From a checkpoint of a small sound classifier: trained on acted Russian speech (Dusha).
Rows from block 4 of a small sound classifier, named by matrix and row number. Rows with one number within an expert belong to one neuron, the router's apart. Each number is 128 + 24 x the weight over its row's rms, rounded and kept within 0 to 255. All counts start at 0. Numbers have three digits each.
Before each expert's rows are labels from the 100 clips, of 14976, where the router gives the expert most weight on average: "top examples" is what is common among them; "loudest" is the band of the loudest frequency at the time of the peak. Only what is clearly more common there than usual is listed. The data: acted Russian speech (Dusha).
# router: router (model.blocks.4.mlp.router.weight, 64x160), inputs 108-159
# up: expert up (model.blocks.4.mlp.up, 64x80x160), inputs 108-159
# down: expert down (model.blocks.4.mlp.down, 64x160x80, transposed), outputs 108-159

# expert 60
top examples: emotion: sad
loudest: 250 to 500 Hz
router.60:137143152143126138105067096143185149111147185197086124130133142153111148093143115158130104118123092156179107125141140111151125109150093131158151132130164134
up.3:126065168103153109119144170118130130126155118129119194159105134101136159110120124118114101108126153130138091098131146128178125152149112156101129100119141093
down.3:145109148083134090132126121148152126156137138086121122143105109104152103119106169152152119067163138152098147126149131139117104113129122137102106135116134129
up.4:126149143086158166151116113172147168166108099154135121131157130128102126124123159095122155146165168110129126114136125149136084117124124135114151106146128155
down.4:169135142130139138124101185148081162122173155118125111101133099137122109159171135083092156111114111141124138150138086166090129131127139108120116104171091163
up.5:120167138145159154129127087110110121119134140134099129140151125119090090144147127097118130147131129174122148125127134123107134123154116125166113103168095135
down.5:091142137125082113109098103134113149135114145159072162128159130125110122108132154129130131168143134158063153106095094116146120161141105123139095116097108151
up.6:098122146078170156118142137147113120122097090131133158139136107109146165096139146159133165070132144124118145147136111155090136079125093140089137151122147148
down.6:127104084109123155118167113124137124064140150140161111165143132110103080115107129081112142145133121158124120123145119084144104117154105074154154109064083132
up.7:153135133127129147123089117113128119123148146153120131157121101121111084099125125157202111097112135154093130153091163124191140126158117145135127103123103112
down.7:141128131138210140130092114110072144166138095117111159136125118143130138141135103148098157128159133197121110152129131146137149145126140162140144088142131133
up.8:107117124168089108161107079086099091154082124118169148144124164109126109145152130124128101118147156146086138126113166196094129157170134163114113145119159126
down.8:124134149121077119151131099097116089133108159143137134127122099204158120110091118109133151093085135148096120118127140164126130133134108135137080149075138113
up.9:149123102168107101104151104154120148103121108106116152071100123085149156152105116112176099105158148122147124174124120144100145129099127130102152101111174135
down.9:127108129116137148118124182126134131177122143140145126112123135141103133101155146118116100128182106116099152167131169089121116126155140086114073081157164161
up.10:162109125124107145156163145148166195110121172130141114109122182144130154074138091130106134135114128145093181115095097136090136127126132135117109186118129120
down.10:127137068123096140120105122164104139126112154139143104163181123131123120116075137128201116116107149141145121132126144108112097126080121160134123138152120134
up.11:109138112122127155112168137132133093141119135111125138155099129134129128098134099158123107125101075120113169098153128154152122142141107094120121110096116128
down.11:092140112105123109089120155152188126103083152117111117071118155109123123138166061137124139122157155138141137173134117122128150126115095152125115153132106127
up.12:086106147135144139146138108172170092140151121119147111105136141120107162142137150123123137100167173106124138076146087091097139147125102110089109122140170129
down.12:148122118195101140135114160096104160100159105095148149054088114107173100149089100140134106117072115075160112174120104125102164118112174100098150121148138099
up.13:135105117163102178151098111097097151143137117140128100136108153171131103125119124119126103159158071137117151112130131104145125116171139160124101108130115169
down.13:140116123101158160132152114122129127091139126132090108120167113156113173111118104117166142156168098109156131137148090147103095153139151151123126136131138106
up.14:178101096101140117125145137147152137148120115108108104124113139132108129127119179172138124095145129102126107144110177139151129150088133131100119146134136158
down.14:110129095127156086130134166123126112168112075126136123166114118152127089146138122127112158132110100103107118076130143066183085115117086108107152134100156134
up.15:141135110100136160126141137122063157146154147163144161141140108114154139189181103160111074145163099147087153112116128131146110171129150181134108132138164111
down.15:110120118167109095098124131111115143164138163140137121133137131153137103129149121168128115122125138104125105070075095109141141137158164152100096128128126159
up.16:133128098108153140061126133138135143119140122109200086145117146099162166154139138142095114113156120130094099141119161117147170131130081099095133129132124140
down.16:125119149125155058116133121132116141146087149115122119159094119116162128139156124194127115139166181100079136110082156142144150142112095147115096164105118160
up.17:109158138151142113108098132154121144139143124168086119118120122099129140159129132134139082124140129140088124133104112158115106137098131084169132153118141116
down.17:143133131105157128138151170111115121099143110134091108116090122087128142167196113131165131161141151174168091133126127104144122108141136140065109103133119119

# expert 30
top examples: emotion: sad
loudest: 250 to 500 Hz
router.30:132129164146152169109052106149169138118142221168082110125138157150136149082133112157153106121130110149161118118120147104146106079154110121161153129112171112
up.3:143152119155095122119113178110132152141091136151125121147123135192156136145130131130095126128124102124168096152117155136145101074157110131123119088119164151
down.3:132136145115125154152120107116120112175142171134161112136120115146103127157106147129115144116153117152045111114138099179146114081119116139161157138095106176
up.4:166140141115130147133132125141158076144113114133146166152142111143097154128160155131133118115129166091172110109071123145075127125150111102138134129112145155
down.4:128127132137123096156121125150114138113127173108123074101178156114100122155152120181135164085159180131101121124103159129114137134123140139096139088093092114
up.5:122126137103134107141139094138157136118105102136170139131125065109091141110125151114157142120128107115120152108139127091113119145117126160139132149141163123
down.5:134114136161138174109129087106095133144102123115126133148142133142138117095124064123113152189191138118133129144109143131046143151160122165158096100130164127
up.6:113124119157128106154133070108131131105160107135136121124149178125092129149151146109135108129158157142067135121090163126148115142137105121141129132149101137
down.6:091143162132123122117102097108174134089091104141161139115151135098142137119097097126169124118128105128112162145110142158142144156140138104148147137168165100
up.7:160153117168113115169122134150154157111148154136139107131096141111082124152136138132123070133111093135126088143154127146117139081115123125152106147162115147
down.7:143179153100132138156161094152125117104165108113127149104115158113138142181082110121143126110085154096115155126094158078124140147070144103108139109150139117
up.8:151091135152124135144146137111146089154139123164166122155111117157137150147053111105079142115145131122150139101136095134110140132156082123121137124095118140
down.8:155171129134152150098139166149171113103157131071120125171126102115094139101164130124120125142147127148185175103163107114149124140109132133073122157097099150
up.9:165169081161152125143076140098126116133134112135148160153103141113127141151104151112053120159152134162145165147131113110149096109133147113106101142111103113
down.9:105118133091115098138147171145092099110103093107085107101146142150145131086139139115107151121130140126160154144149132141152092149147130147100135139109206187
up.10:120123142130178094096067149110054134171113159082137156173123120137134142136136104096109111144118137130085114201105119135103141102124156099116143133136144136
down.10:137132101137144149147152131104135094094141175132087104095150131087109141084138132132111101124197102164142080172139139146141108132138108120165099136163111118
up.11:079101128087158134160101108143111154140106131129105081143133085139176100138126140118133125138107112132118127116145129148157132104132124148117156149116114135
down.11:149120177149087075137107125109109121143160092123111077097157141149130115120156161133156167113095140121129136112136140131134131126124143118135124129148120144
up.12:132103141153109109108119111092131103114151108168113152113130138176115167126166109123134115143110120127115142136112098107116179204156158156141166136159157137
down.12:160101133110128159118132154149105163134122162092117103128109132107113129154107135109119137057122181117089156106104170120098162159121135106104135122116143140
up.13:166116178113151141085115120123169150137121085122144067132152132133127133117132093117166124136134119136194133134130119176119103134137139096144114091174121127
down.13:116127108134094090165112126137130152126135093144153129101102138117117184104113087103117148154099127078141126075113153075125117151130140116159134102100112150
up.14:151162122132110136097127136136180079129158157077143093109102131140150164139137106129115111124126153138111110144106090126144106150142146163139122131155101143
down.14:149139141141150126149103106164153131132053144115125114102107147135132151141182165074113120128127097146172131161126089132090101145143139096138138159104173122
up.15:145097159144096142171140137150120116151136149132147126138131130144130132172157093101140134131126148106158156149133132164092149132161111102120102141159154101
down.15:125146122123148156147146165109129135126080170141114179160142109118121104124109116142170158113095152129140138110170141144055153122086105149125100135169130170
up.16:139116105141137125132135188103120121153134090129093073128126111157113144092111121133159153165142119156126114127113105104148093178155113157087134111132104129
down.16:159097094142173171180084117134159098111154110166101140144102130127126121116085121179145149138163155128144093159156117132121099126096105143108136110137157116
up.17:105115153112098126147147112126149128103150130127114113105121113086113136166113155153124105070144106110147126133150125133124112141100080131184113123097116164
down.17:143094119127088150129156162170143105138152112135133110108151143113099131076136107127126158137137126142099120136174141106180123133090145148150148156085128085

# expert 63
top examples: emotion: sad
loudest: 250 to 500 Hz
router.63:120140138139142154119072092155162145115156193193092134115137169128103141097124097150131127142130088148172117130133131098150136104152096136136142127097159126
up.3:122130128129159143115160117099148165156161133160110117107144107120092125131117084153120148142135100123124122153101186136097183152176125156128107127150105125
down.3:090133091134105119141151080120101127150151121138173112056165112130111108156109128106123131127151114155153185167148164143146096163096128146098146123146120141
up.4:137146130120089116137150113141084110134160107132120121135147135136167092114106140101145098089125118132120125170147128109119153088134088190071158118151131087
down.4:112151144118092139085150108115141135142068079108164127128124114138141150133111108148135189145142136124159145149174120114135122088156119146132131117134139109
up.5:141145136119171168134164153120138128129123157124138160125097143150113148124123121150112096162138126144084146099166118169123107118103101141084181139140108145
down.5:147143145140160128119181153169138082094119138142130101117133148128129116126114110117117127100156114122122115139143152166146151141099156142150161059137151159
up.6:103131118159102148105096152138181126129112104135127116105141130116130069096120154119128131131119150171103151100159121134116084168158146146099123107141122130
down.6:104160092129122131069159139119152090089118127132127117149144112102106099102162099144122057178148169125094099164144113144115084145113147118129110136131102130
up.7:115135113163094155121101127149121099115149151170152127142113120100110143124108155163121148153115133135099115167113126158091182123088138127139126126127090093
down.7:181121097093155148153126041142113156141149138132146131150143132141134097125145113145130126110143132111122096157097166102071139119116165144118136117150102136
up.8:113118174132121141133144153150120109132148128095113165115122147121111087153095131097138079116148132131146178118113115119120117126142113139144124144088133198
down.8:096118128166121144109117124145145131127122138125129087121188136117160114105088145185155116143134189122133070127118123129167159076119145127137117132101108137
up.9:184154123096109119153156123084111117123105122057169151175121103110138132120093100155096149138104128130140108122093106115128162164137108143166122117114142127
down.9:098102160149172112128163106103136122119152163092141155141096127125144130116129106158119117125146121103153165131064126135146115086120073149121112120138192112
up.10:122141154111155160118096103116103145116183134144141146177162165099137140131191129119150166153181121120114121117117119148150062115179077119147128127101095132
down.10:106058138126113107124176131117157116164095143106132112104133142112116077107145088159113093101128158124121107156120125107117108153132132141161155146120106092
up.11:132144142080102181119125162181129116100137106136172124117093139133084115110110135158154170093103131135136120106134101121142060152176147107157139145128093119
down.11:118147136128142090158178160147146117134094119136117066127131118151108112077107098102182096095094147179091101177118132097113138144100092067107112114097155142
up.12:190148126170137136138128144075158104118130113091147126126117143139146136141117101151097142090146142123166103110124131123131114144137139129127119110140130150
down.12:124149153131079101124135126143108118097093123135168163151090126152109143135105160090105107117108123126111095144073091125134123126161148152123147141152119147
up.13:137092149113108133161150184087148094140100112108111146141116144106089132127101161176151103138170156176156109149138122145128099139115124130140141082132131171
down.13:133115139148151124108116139086114134132115125156114128126103115148114124136129158119115117125090143130129115104156104119093136153153168153130118103138145102
up.14:143125138123118121102132125151130104121132102108157157130136120128149102147134133148129125134102113097159141142165114157112116120146118132180113103099093074
down.14:140143131141150093112129102133076122108189135139124152116104094090149143127170101139130125153079124092150133109135159151114132109139084121114115130124105133
up.15:092122126073141148140115136094126124157067160112106121116117141111113131177101142153121173138113138127111099121112129111093115142080158109132115142102129080
down.15:153124127233153150143140112148089136113146127133095125100083116103129134160134109111085120115125117125137138142111078117098135139153154089140128088059135121
up.16:131115175108152179136162221139157141100136099111148109069117128123147156138143131137135118118098148130151140116120115092163102128122088138134135172176150128
down.16:076120141128133126133131162137108127061134176102108104118121162127147115164161153129147182113143137102107095195113110121132123106118134139097113130146154124
up.17:119138132147123087134105161131131157120100098111089101124105127124157134170125126153105161092150131125140109115134161093100169116082151171130133169138127101
down.17:106153145142106148156184149112156136108147105124127145163118148163107182097150139111083138100121112132125082107148150140113101099112114096112109141091129110

# expert 7
top examples: emotion: angry
loudest: 250 to 500 Hz
router.7:103096138146121096102168122105135125157111073089151150111112126134113140169117172082170146140103164106124134167124126140117144146156123136122095140131098151
up.3:169134138128158097174136136127142126140110185131120146153118121148157095090160074127106109115138122136152113107128114110107096072126155135178136125181100125
down.3:134121134138098138147116112115122144164121163136120150099153134142144126092117108139146133128109131148130150116122153133140138069074122134134140137041135178
up.4:168145136136146120126096150110119114123133225154116086129141164121116126128110093154098122130117136133122103122106128096178114087167142123147137119157137091
down.4:128139134139114151147134120143143143172130143120103140108158126140139111064116127122183141126145118122151128130119126126129152071070141149118112118077115184
up.5:138154124105099147098093099157099137119155146159156095114169103115134122091150086166140121151129125183136132122153141078156112101170088092132132160117159139
down.5:135123144128105135162118117137122132175132123140116148116138142131139123088117118146174116116144148125138140145113116118132113070067140144121159127047138168
up.6:114105124121102107115176116106113132160123037084157153097100126140118129175093170076165149145117151107108152161137124145115144161149119133123102133136105141
down.6:116121116120129098095121151113129126095112110123162113151097132121125118159119111140103123133124123125134129113134167122112125174174105155118145143187131072
up.7:108100122125112100101189117117116135157118069085151148106095135122096124158110173080155155136105157110120143173124119146111151158152117136123107138106101134
down.7:108135157143146116112134137125126131081136128119154091124112117127119138171125121113087120116123117113121121127114135126143137175186107132125125131188142066
up.8:103100121096121092140182156091108113168120099116155145143116142129139132156119170071161153146083151107108123142129116164078156191105146135114138126117103129
down.8:126155135140144114154129083108122140117152144133111144115104157125112095199136148120139135126093109115105165129121100143126102131213096152126115097098105151
up.9:139150089113066128105099101155091148146124107160113116133133151123152124076179083142137103122130103135136119083126130127131090054134097131140183123151141141
down.9:155108140134142150134111127113124109182128154141106145116134154139131124096126143121167123117145148138140130106130126150135119083066156117121146110081118185
up.10:105125129149125156162082145143125126069133162127139068157144110134150139131159103140100141125158083137153099141130116131102141155143139100092132104121117070
down.10:150121128140092139153121134134128098169140103126100132099142133128122149087116103150140135128127129105135112127113112113127126070069139139109126142069127178
up.11:175151132131149128148103153107122120131116255140121100128127128140108110114129112167116125136126133132127075108128118103177095095151161115153171137146100080
down.11:143107130144120149153125122135134127158119148150101148129155131133133144067124133115163142115124127140126147146127126147141133058075137123133129135073134171
up.12:175142113121156135171150119100121154133120180144118141135113125131142096091124081151113102138126143138119115123117124106156098047133144122179133139172097112
down.12:119121118111134135178134122131125112172143154154111176108147140128134138081114128125157136135118131118131137130135123113128134064057147132143148135078158171
up.13:110151126159153152128060139154141104075153152140117081122139058136129116122150103142103139174131104154143116136142157135113125154133106075101116145157148110
down.13:118144174125110140121122141119143144174147094160099127131133147121137127034108152128147123125128133120134129123110122130152127082067135136141128125067135166
up.14:162131152119155135144118131110111129153134220132098117127136165114138105104135119126132087145129152137104117107113116095177073035099161165163170130140128106
down.14:119111127114112137155117123134139114153134140137113178117133137138134124089115121123172148145125126122128139147120131131123118090073126126110143115077118185
up.15:163150153097145130144120103109128136158130222155108140140119178137157095079144092123133085144131125151111124100123114104157066029120135160156174115121126110
down.15:159126143112127155154118119119130119171126153119103162120165131115148124081107112124171127128132122136102132134127128112130119091059127135118141106068120192
up.16:153157125101121152129096100148160124122117104173108141133156129113120115073153069138140119108118129168149124113134132131154084079147060128147155155147113164
down.16:116122141133108149147109105113120143173131149122099147115155151147103151095136138125145115133132132125159119140111114171140136065088139132131107125054140171
up.17:116092143110091072112167129108122143141103084100121151098119114131112130150145150144173172103110138100131131172114127134101162160199147137136062164128126135
down.17:091111089103144135145128145103150117120101123132137146132158138121139133143134163086102134111123150128117142091125146140138146093130125127131144140199117124

# expert 42
top examples: emotion: sad
loudest: 500 to 1000 Hz
router.42:140116150143153138096049117134155132122156193168116120134149144125105120088124109168131119125124106152178125113136153095124124101137082136130140114136128146
up.3:117086142149122140099160112099158131170144103111132101097110096108110118107138153118084139173152098114162129121122119111116096155066126138154158137132120119
down.3:103176107135146124122102137149121066128133066105161088150066110116127122126163114146128100099170102125154118137120152131146122111072105103129108115134082150
up.4:103132118106114109131143150136130107111160103152140137147123096121141117108072169165174128146093137163079167136122141092157165076107148150095187143128083119
down.4:157174181120129118116135146141131071119187100175155110082131101142163141167102155122140126122141149133146136118111151122091130132102168119122115138143099131
up.5:097114174143131129106113121151129089090120127154069135129115134176136104140156141167094104109098102157096091130130160143149088137085114116114167106159142081
down.5:120123127142106150097170186161120127101121136167080101109110137092097134119146110154081113115121153116134187130137160175131107159166167127160148125119132120
up.6:090098171129116146087112145111116122166093121134125163045134091142138172090133115153131142169113102142149111127095151164114151118131126130117169071123136144
down.6:155146115137126120108089095106126088098149117140125089145107144119151080132130082133141128141142128098094139116156134146166168142133082158123189140178104127
up.7:106110143123159160141155153127124129130125096099170145121156122136133152127104147127155110121154131119154111132094124098107120097127130108158111139125156147
down.7:102142117154099151124139143137129100134107107123151107124100105117162178141133183131103117134114137084117148132117130110090124124115115145157140183125093152
up.8:114134138099125152069158110120073106163092114115155119137168112093105100119100133119126130146140106117162123117138103135165091150134112085092144104155144139
down.8:090093131120134150135076078125129090111119106165085130139106139110102100100151118105121150176141118167108100107117164124185152128185131131151131122135108100
up.9:134144102133106148132103147105107143123104136087118169132104118151122130158132100106109144147128122142149154092168097162143123151112121120136117138134176139
down.9:117125144180134111127116157108110124118073126138104162128114101115154152146157109126123106107121140143165106096118149125091125089100075173144118131144123158
up.10:100133132071094118168146122104100162125132150128126091130144152089144186131153093103151138092113137174142159139162134144075135149143113154089141132111140139
down.10:148107096115159128144122117146169111150112136158106131120146120087111128167152132116141108121145145123156098149137136103190118172135168134135131139125136124
up.11:197141185123132134133116125122144108122168168142159131099119105106111111136140141147075143120152129132130122142108111124099117159107140071096117160171146105
down.11:131148098109120130146179110099164124159143093116155141136121138135126168152126118101085098128113114134124144088112125122128109088152115108138139106169121109
up.12:102133116168184120162156123084139125114137126154139115181098139126081087141131126154115115134164120113188111121166086122154081154114156086115106153102110141
down.12:153132129115175105115115153145126135110081113096136106142161127112091105147142117120108108168108135084127127157138122132132122122133111145169115101144195137
up.13:140160130119121101052116143125110097169139124156109144145120139141143115127125115150144129097120099100137156151153114116104094126122129139164103113091090117
down.13:139139098134140119136106115161116125116175167132124137152143117115151126135141084084175105128093117139102143104108154154133152108142156121143121087110135113
up.14:119083130151105125136097119130131093133140145124134143077106137099092147122090133130157154168123183160141125102143153152066114125120128117128145098123149119
down.14:129133141156103111133116088120154169155165108109120121115110133109139096075158081128082151168090115137143123164124111108131127156095072150138143148144129134
up.15:152100115125141128136164104095132150122125117126121104125139125148134094157120145128158099071159138089146088134100095153127152144167094095174122139146098147
down.15:149138094070134118150122152131152148132151097108128127108143112105122077131110134136138152084096146100098096159121139116147095168113119115119094124200136080
up.16:065116153145125135098110137103108094157109125133108170127158117127108076084146115135130141151085122127181105142098094138169151145100120170157131107113163113
down.16:105131146134126136151131148134097099134130137119136097146106112139114190159121111152103128147157130133124113177132130136095135164148100146106147134106166162
up.17:126130138070114141149117102105141152145102141111159127168180156130164127123126116148140123126151118122130123083078103135135129155168122110117093130132162133
down.17:084092115150108131124133138112093134154131130128144109097141102125193105121159081122104144153111140141126124101134148141158123114106109133120125165085091140

# expert 4
top examples: emotion: sad
loudest: 4000 to 8000 Hz
router.4:127140127086110176125110106112132114158150126126134090145161145129151122083178138118163111141136105097137129097107117132143108108105125126125147120097144169
up.3:113155141155168151143141174156103143108106144110134094153118116126116120159101161135062154128149163118139103127132126123150117135166174129125092161130133153
down.3:118136128130115099086127144154129135107123110100106149123084122107151140107118115109175123114131100130143146112126156125101131109217115125128108107134120142
up.4:118148146145072146100150145141137185146121115135149156151110176131103140125111166132074152119142151118098068159123130092140131128151137129127096172136170124
down.4:133126154140103143114139138102132129077132096111082151132105138146121146098116124097175105169155141115119132122113116101153133094197112139128124130129105137
up.5:167150101139123139146169131141143160177119214143145126166126130134111108169084098122141110104109116097105128071109100129108085100110134134126147095126140107
down.5:146131115094115121122116137130144163176094163105133140111092126132120106097155124097142117152119152142155138138113121113104146118201126126117104124101065121
up.6:142154133146160124126146160159126131074147178155120112113108108138102132144081125123081109101130138142107114096122139147144082154154179145120114160143122121
down.6:116107100143115121101128103109126106135149108129104149128089101130138130097124130108161134154134129130129137120153128094149146114255135133119091123132114140
up.7:122123130078101153105125085111120121170145075111131102135160129126162113100184109119169120143138120103126158162126114137132154098117141116141141111097125150
down.7:142110153117142118179160134145098125087135161136177115122158145134138116166093125146069113125123134145075122127125152140106135127000138107127153144139148117
up.8:143162140134163141161104189131100154114106171134134101124112159144127152145086182098127123087109135161129147096128145125150135170136181172134142141122125131
down.8:122111138111133102095147134111110130179151119108103158119110137103157145078118141117157149143156117108142146133125099112149129138236107117165138130106104167
up.9:115122111073106158120131096100105123171138109114140101139173125132146122090164118126178116146137115111133160120128110161128135089104122110141148096095121150
down.9:134119132124142118181137135138134134105128159136187110120188141118137104164139127136045130114114134102121102133143136132107135157039132127133131129107144082
up.10:109120092086115147099128084110121114177140093121128105130154133123164118108170129126169117141139116102123151118116115133126136100097141116141146098088126141
down.10:127110143145136141188127135123107128105151147126170111116155128129155102173145118136081126138125147125100106127125117167088121148027130095111166147122129101
up.11:083107173139137078135137146110107135124105114108124154100123134087091170114135163121110142083146163144132125126113145089117164201162159113135130139156129141
down.11:120131155153124130105149115109092128116116090118082093124107090119157155130083143143170146180140144090129129129143116104125155070200121154111133129143132170
up.12:105110137180110104119113161163151115131149129125114140130088135117098142130109155128081128115115136148121125135127173133122130156146134154102166153170097091
down.12:101165115139137148106143133116115154131103124121110134156081102126146161120137117106162137138097133123130163138108107115134139091214098136137122107132122143
up.13:123112135169141135138158131124165154095149136153113140105095140129106130136097124129120154095121142156157107103127143127149128138131139143110135149148109102
down.13:117122107128131153105129097095153110128141135126091141159090107108127122100124136154158126170121106119116134125116129123138166083201127131121132118095184174
up.14:097128177128153107124118147124141127094137154146126134130106135121067114167103143138079123159151125116137094100093126110174115143151205166108121158106137132
down.14:134127135116159125123146139133144114141114111135067149109077076121127122120145119109204119152082130120160141106131135127099152107251132169135100119131125162
up.15:119127134149172118141114178166124110126138175118105129146113138103091106126110159116100118125099118139113102090108161102173100134145165160127104148137143154
down.15:104102124143142129097142114120129148170157105107140155138101151126125148104123150105194096146162120125160106113121124087148137146236132144131137090136139133
up.16:132144105077118159120122112095129132166139145119129104141149122109162107103164096134169126137136117123137146114116112122129143101110144114125137090110120149
down.16:131141130108133119160122133141137141102117177102167115126190154115131128166147133118084134118118121123116093142144127134105137157067140123133116123136153087
up.17:137125145123146140122110196136158125113098155159161156139133114115104136124098165123065103157127124142097112098122120147122110137116150169106124141165159128
down.17:129138153124153134082119111136107137125128117142121173170068090145140161111124142097153126126123116137155120114137099131150132113221091146109116132129147124

# expert 49
top examples: emotion: sad
loudest: 250 to 500 Hz; 500 to 1000 Hz
router.49:145122160161134147135051118147158120102166175189091122117155151146106130087135129167138127115117093146153126099141153111143122116156106133143145118110172134
up.3:199137143127129116172124102112099158092118099141143173145145164145163140145144155113127132105130158152139141156157145153139126100101117124129127117118121144
down.3:125103097140124124120116128093135140129121137116146081162096144147173132100111155103109133101119160132119146139142118164170125128098124133147169170109133117
up.4:120109100129148079149122145075136162113102068115145133121132135144137133118149155146112162108118150198134186139109147164115171125149112102149142127137116137
down.4:109146147121130127143142101108095143138088139145118111147156149103156163110124142123093125108109121090157132159158125128129077166119085109067128091092144115
up.5:125133104135145095121091127129148174106144106135105102176110167115080109128137093128142127125156106121131129114128135087138100139098080156098141164099100098
down.5:115124144167118130140160137160115125116150126072158105181136109133180124151137126101166110155122131123124141088126150129087092119138124144117147169104115131
up.6:144133136133163133106139114129158154122130142092120137109105126127113097115112108130136123161130117105172136159124172149149131128125147072144148155159128123
down.6:134116131085128092130153126107154149110126133082124119107165174117166133125130104179104158162132104136147102111095121098148155162150087128150127126107070129
up.7:118141104113139141137115109121126158099163120137101133110132120126100127097129109158111168143123109156119070091163134100124143128140143157151163149125100118
down.7:150102132112158121138121109129135130112158113088135124135106144086149134116153107124119120117133140104136134113157143129129118106077136135060115095136141146
up.8:096146149144131143095130125119103104136117162142124154176129107098183147132190134158082091153168129105157141114145088096154150118092073141163122104097144149
down.8:170163133103137102115134117131132110115139099142158099116138178133134153121173166074107105114155086088136090129084162136119129187083142119099132173111123134
up.9:123122138098101106114129156145130110150155088136140122105138115104160146139121172122150131128155125119105189067100151151105070131101144126112161129131115171
down.9:151163161107111115121082123134105124111134097136143184115156104140115127079088158115110143109173090149162156138143144126122165166152136131091140128100123102
up.10:147127170157111131110119089128099142115125147134122115149091086128121144101099135121114169136068178150126143124146118135131097118153138124154115135120165137
down.10:127102119089145145102154123129134136106160141119149143119125138110155134187120115118129097147117100146162126134141127187153125131129124150132123121066139083
up.11:109076083147098148158096124115098169148104135112135136141171152117141149132107131156131115143099151160141091130131135138178092073108175126154129121093099157
down.11:135145115093099131092137124121181095155117133171117128129127135105152107121120127070127146120104122135092129152149162129170150138085113126131116094147155143
up.12:165155174111154108113153118125119172147167110134124129141159115110090152127129160131093109168135129130075099130114164126125120098150107123163124118126115107
down.12:164107156121109123073145127111116147119136137129098141126152138163151113141123178109132087071149151147137160137138143135140180122117098125096111105131183106
up.13:129123155153125143088125118122097124140126110160177125107144120112140121138127145132161117098130154116159112108133156108177133121142121111100176127131085110
down.13:150126130153113103138142092130147174121131144104128083119172107104122158075115143174115122107140086132137141131141099136136143140090182119189123173141116147
up.14:142104105111113133120156159143156143141088113139133129147133074125106133114142143148120130137151137159088083113148148112134154123054136160113127150124130105
down.14:156143122112167130157148097117106075162087149165149132143130131121107165120168095087124160144141066151143115091159117133109128093099082099162117138149156131
up.15:123090177126163152072097140162139107109111144119104126122148113125106140104127141100107152144139144143115142101111165138139139089156131075116127105108130117
down.15:116153110151126127138173133153164138113104121172103134131165136127136128131082102096174127053158126156141162128111104123126146115117130082112116113101086138
up.16:108129196108088140108097150088108142138144115140101101113152132129139189136110137165102121091121167131108152171118106139197137136151118115151133121124130108
down.16:135117118114108143155130126132118140125108130142140073115131126159111126144130155163154132114109101120097185104096168124151131132132086160141145127108118125
up.17:116160131143115149113123095138168134175119141128143179176141179128157135096137121126163133142119172146113159101113096181151095120152129124134149117136115148
down.17:150062119123123136085113161099120101134123105132163143159114158150125096171147137112115163105124113169121145123131144166121101133161096175105098128093122144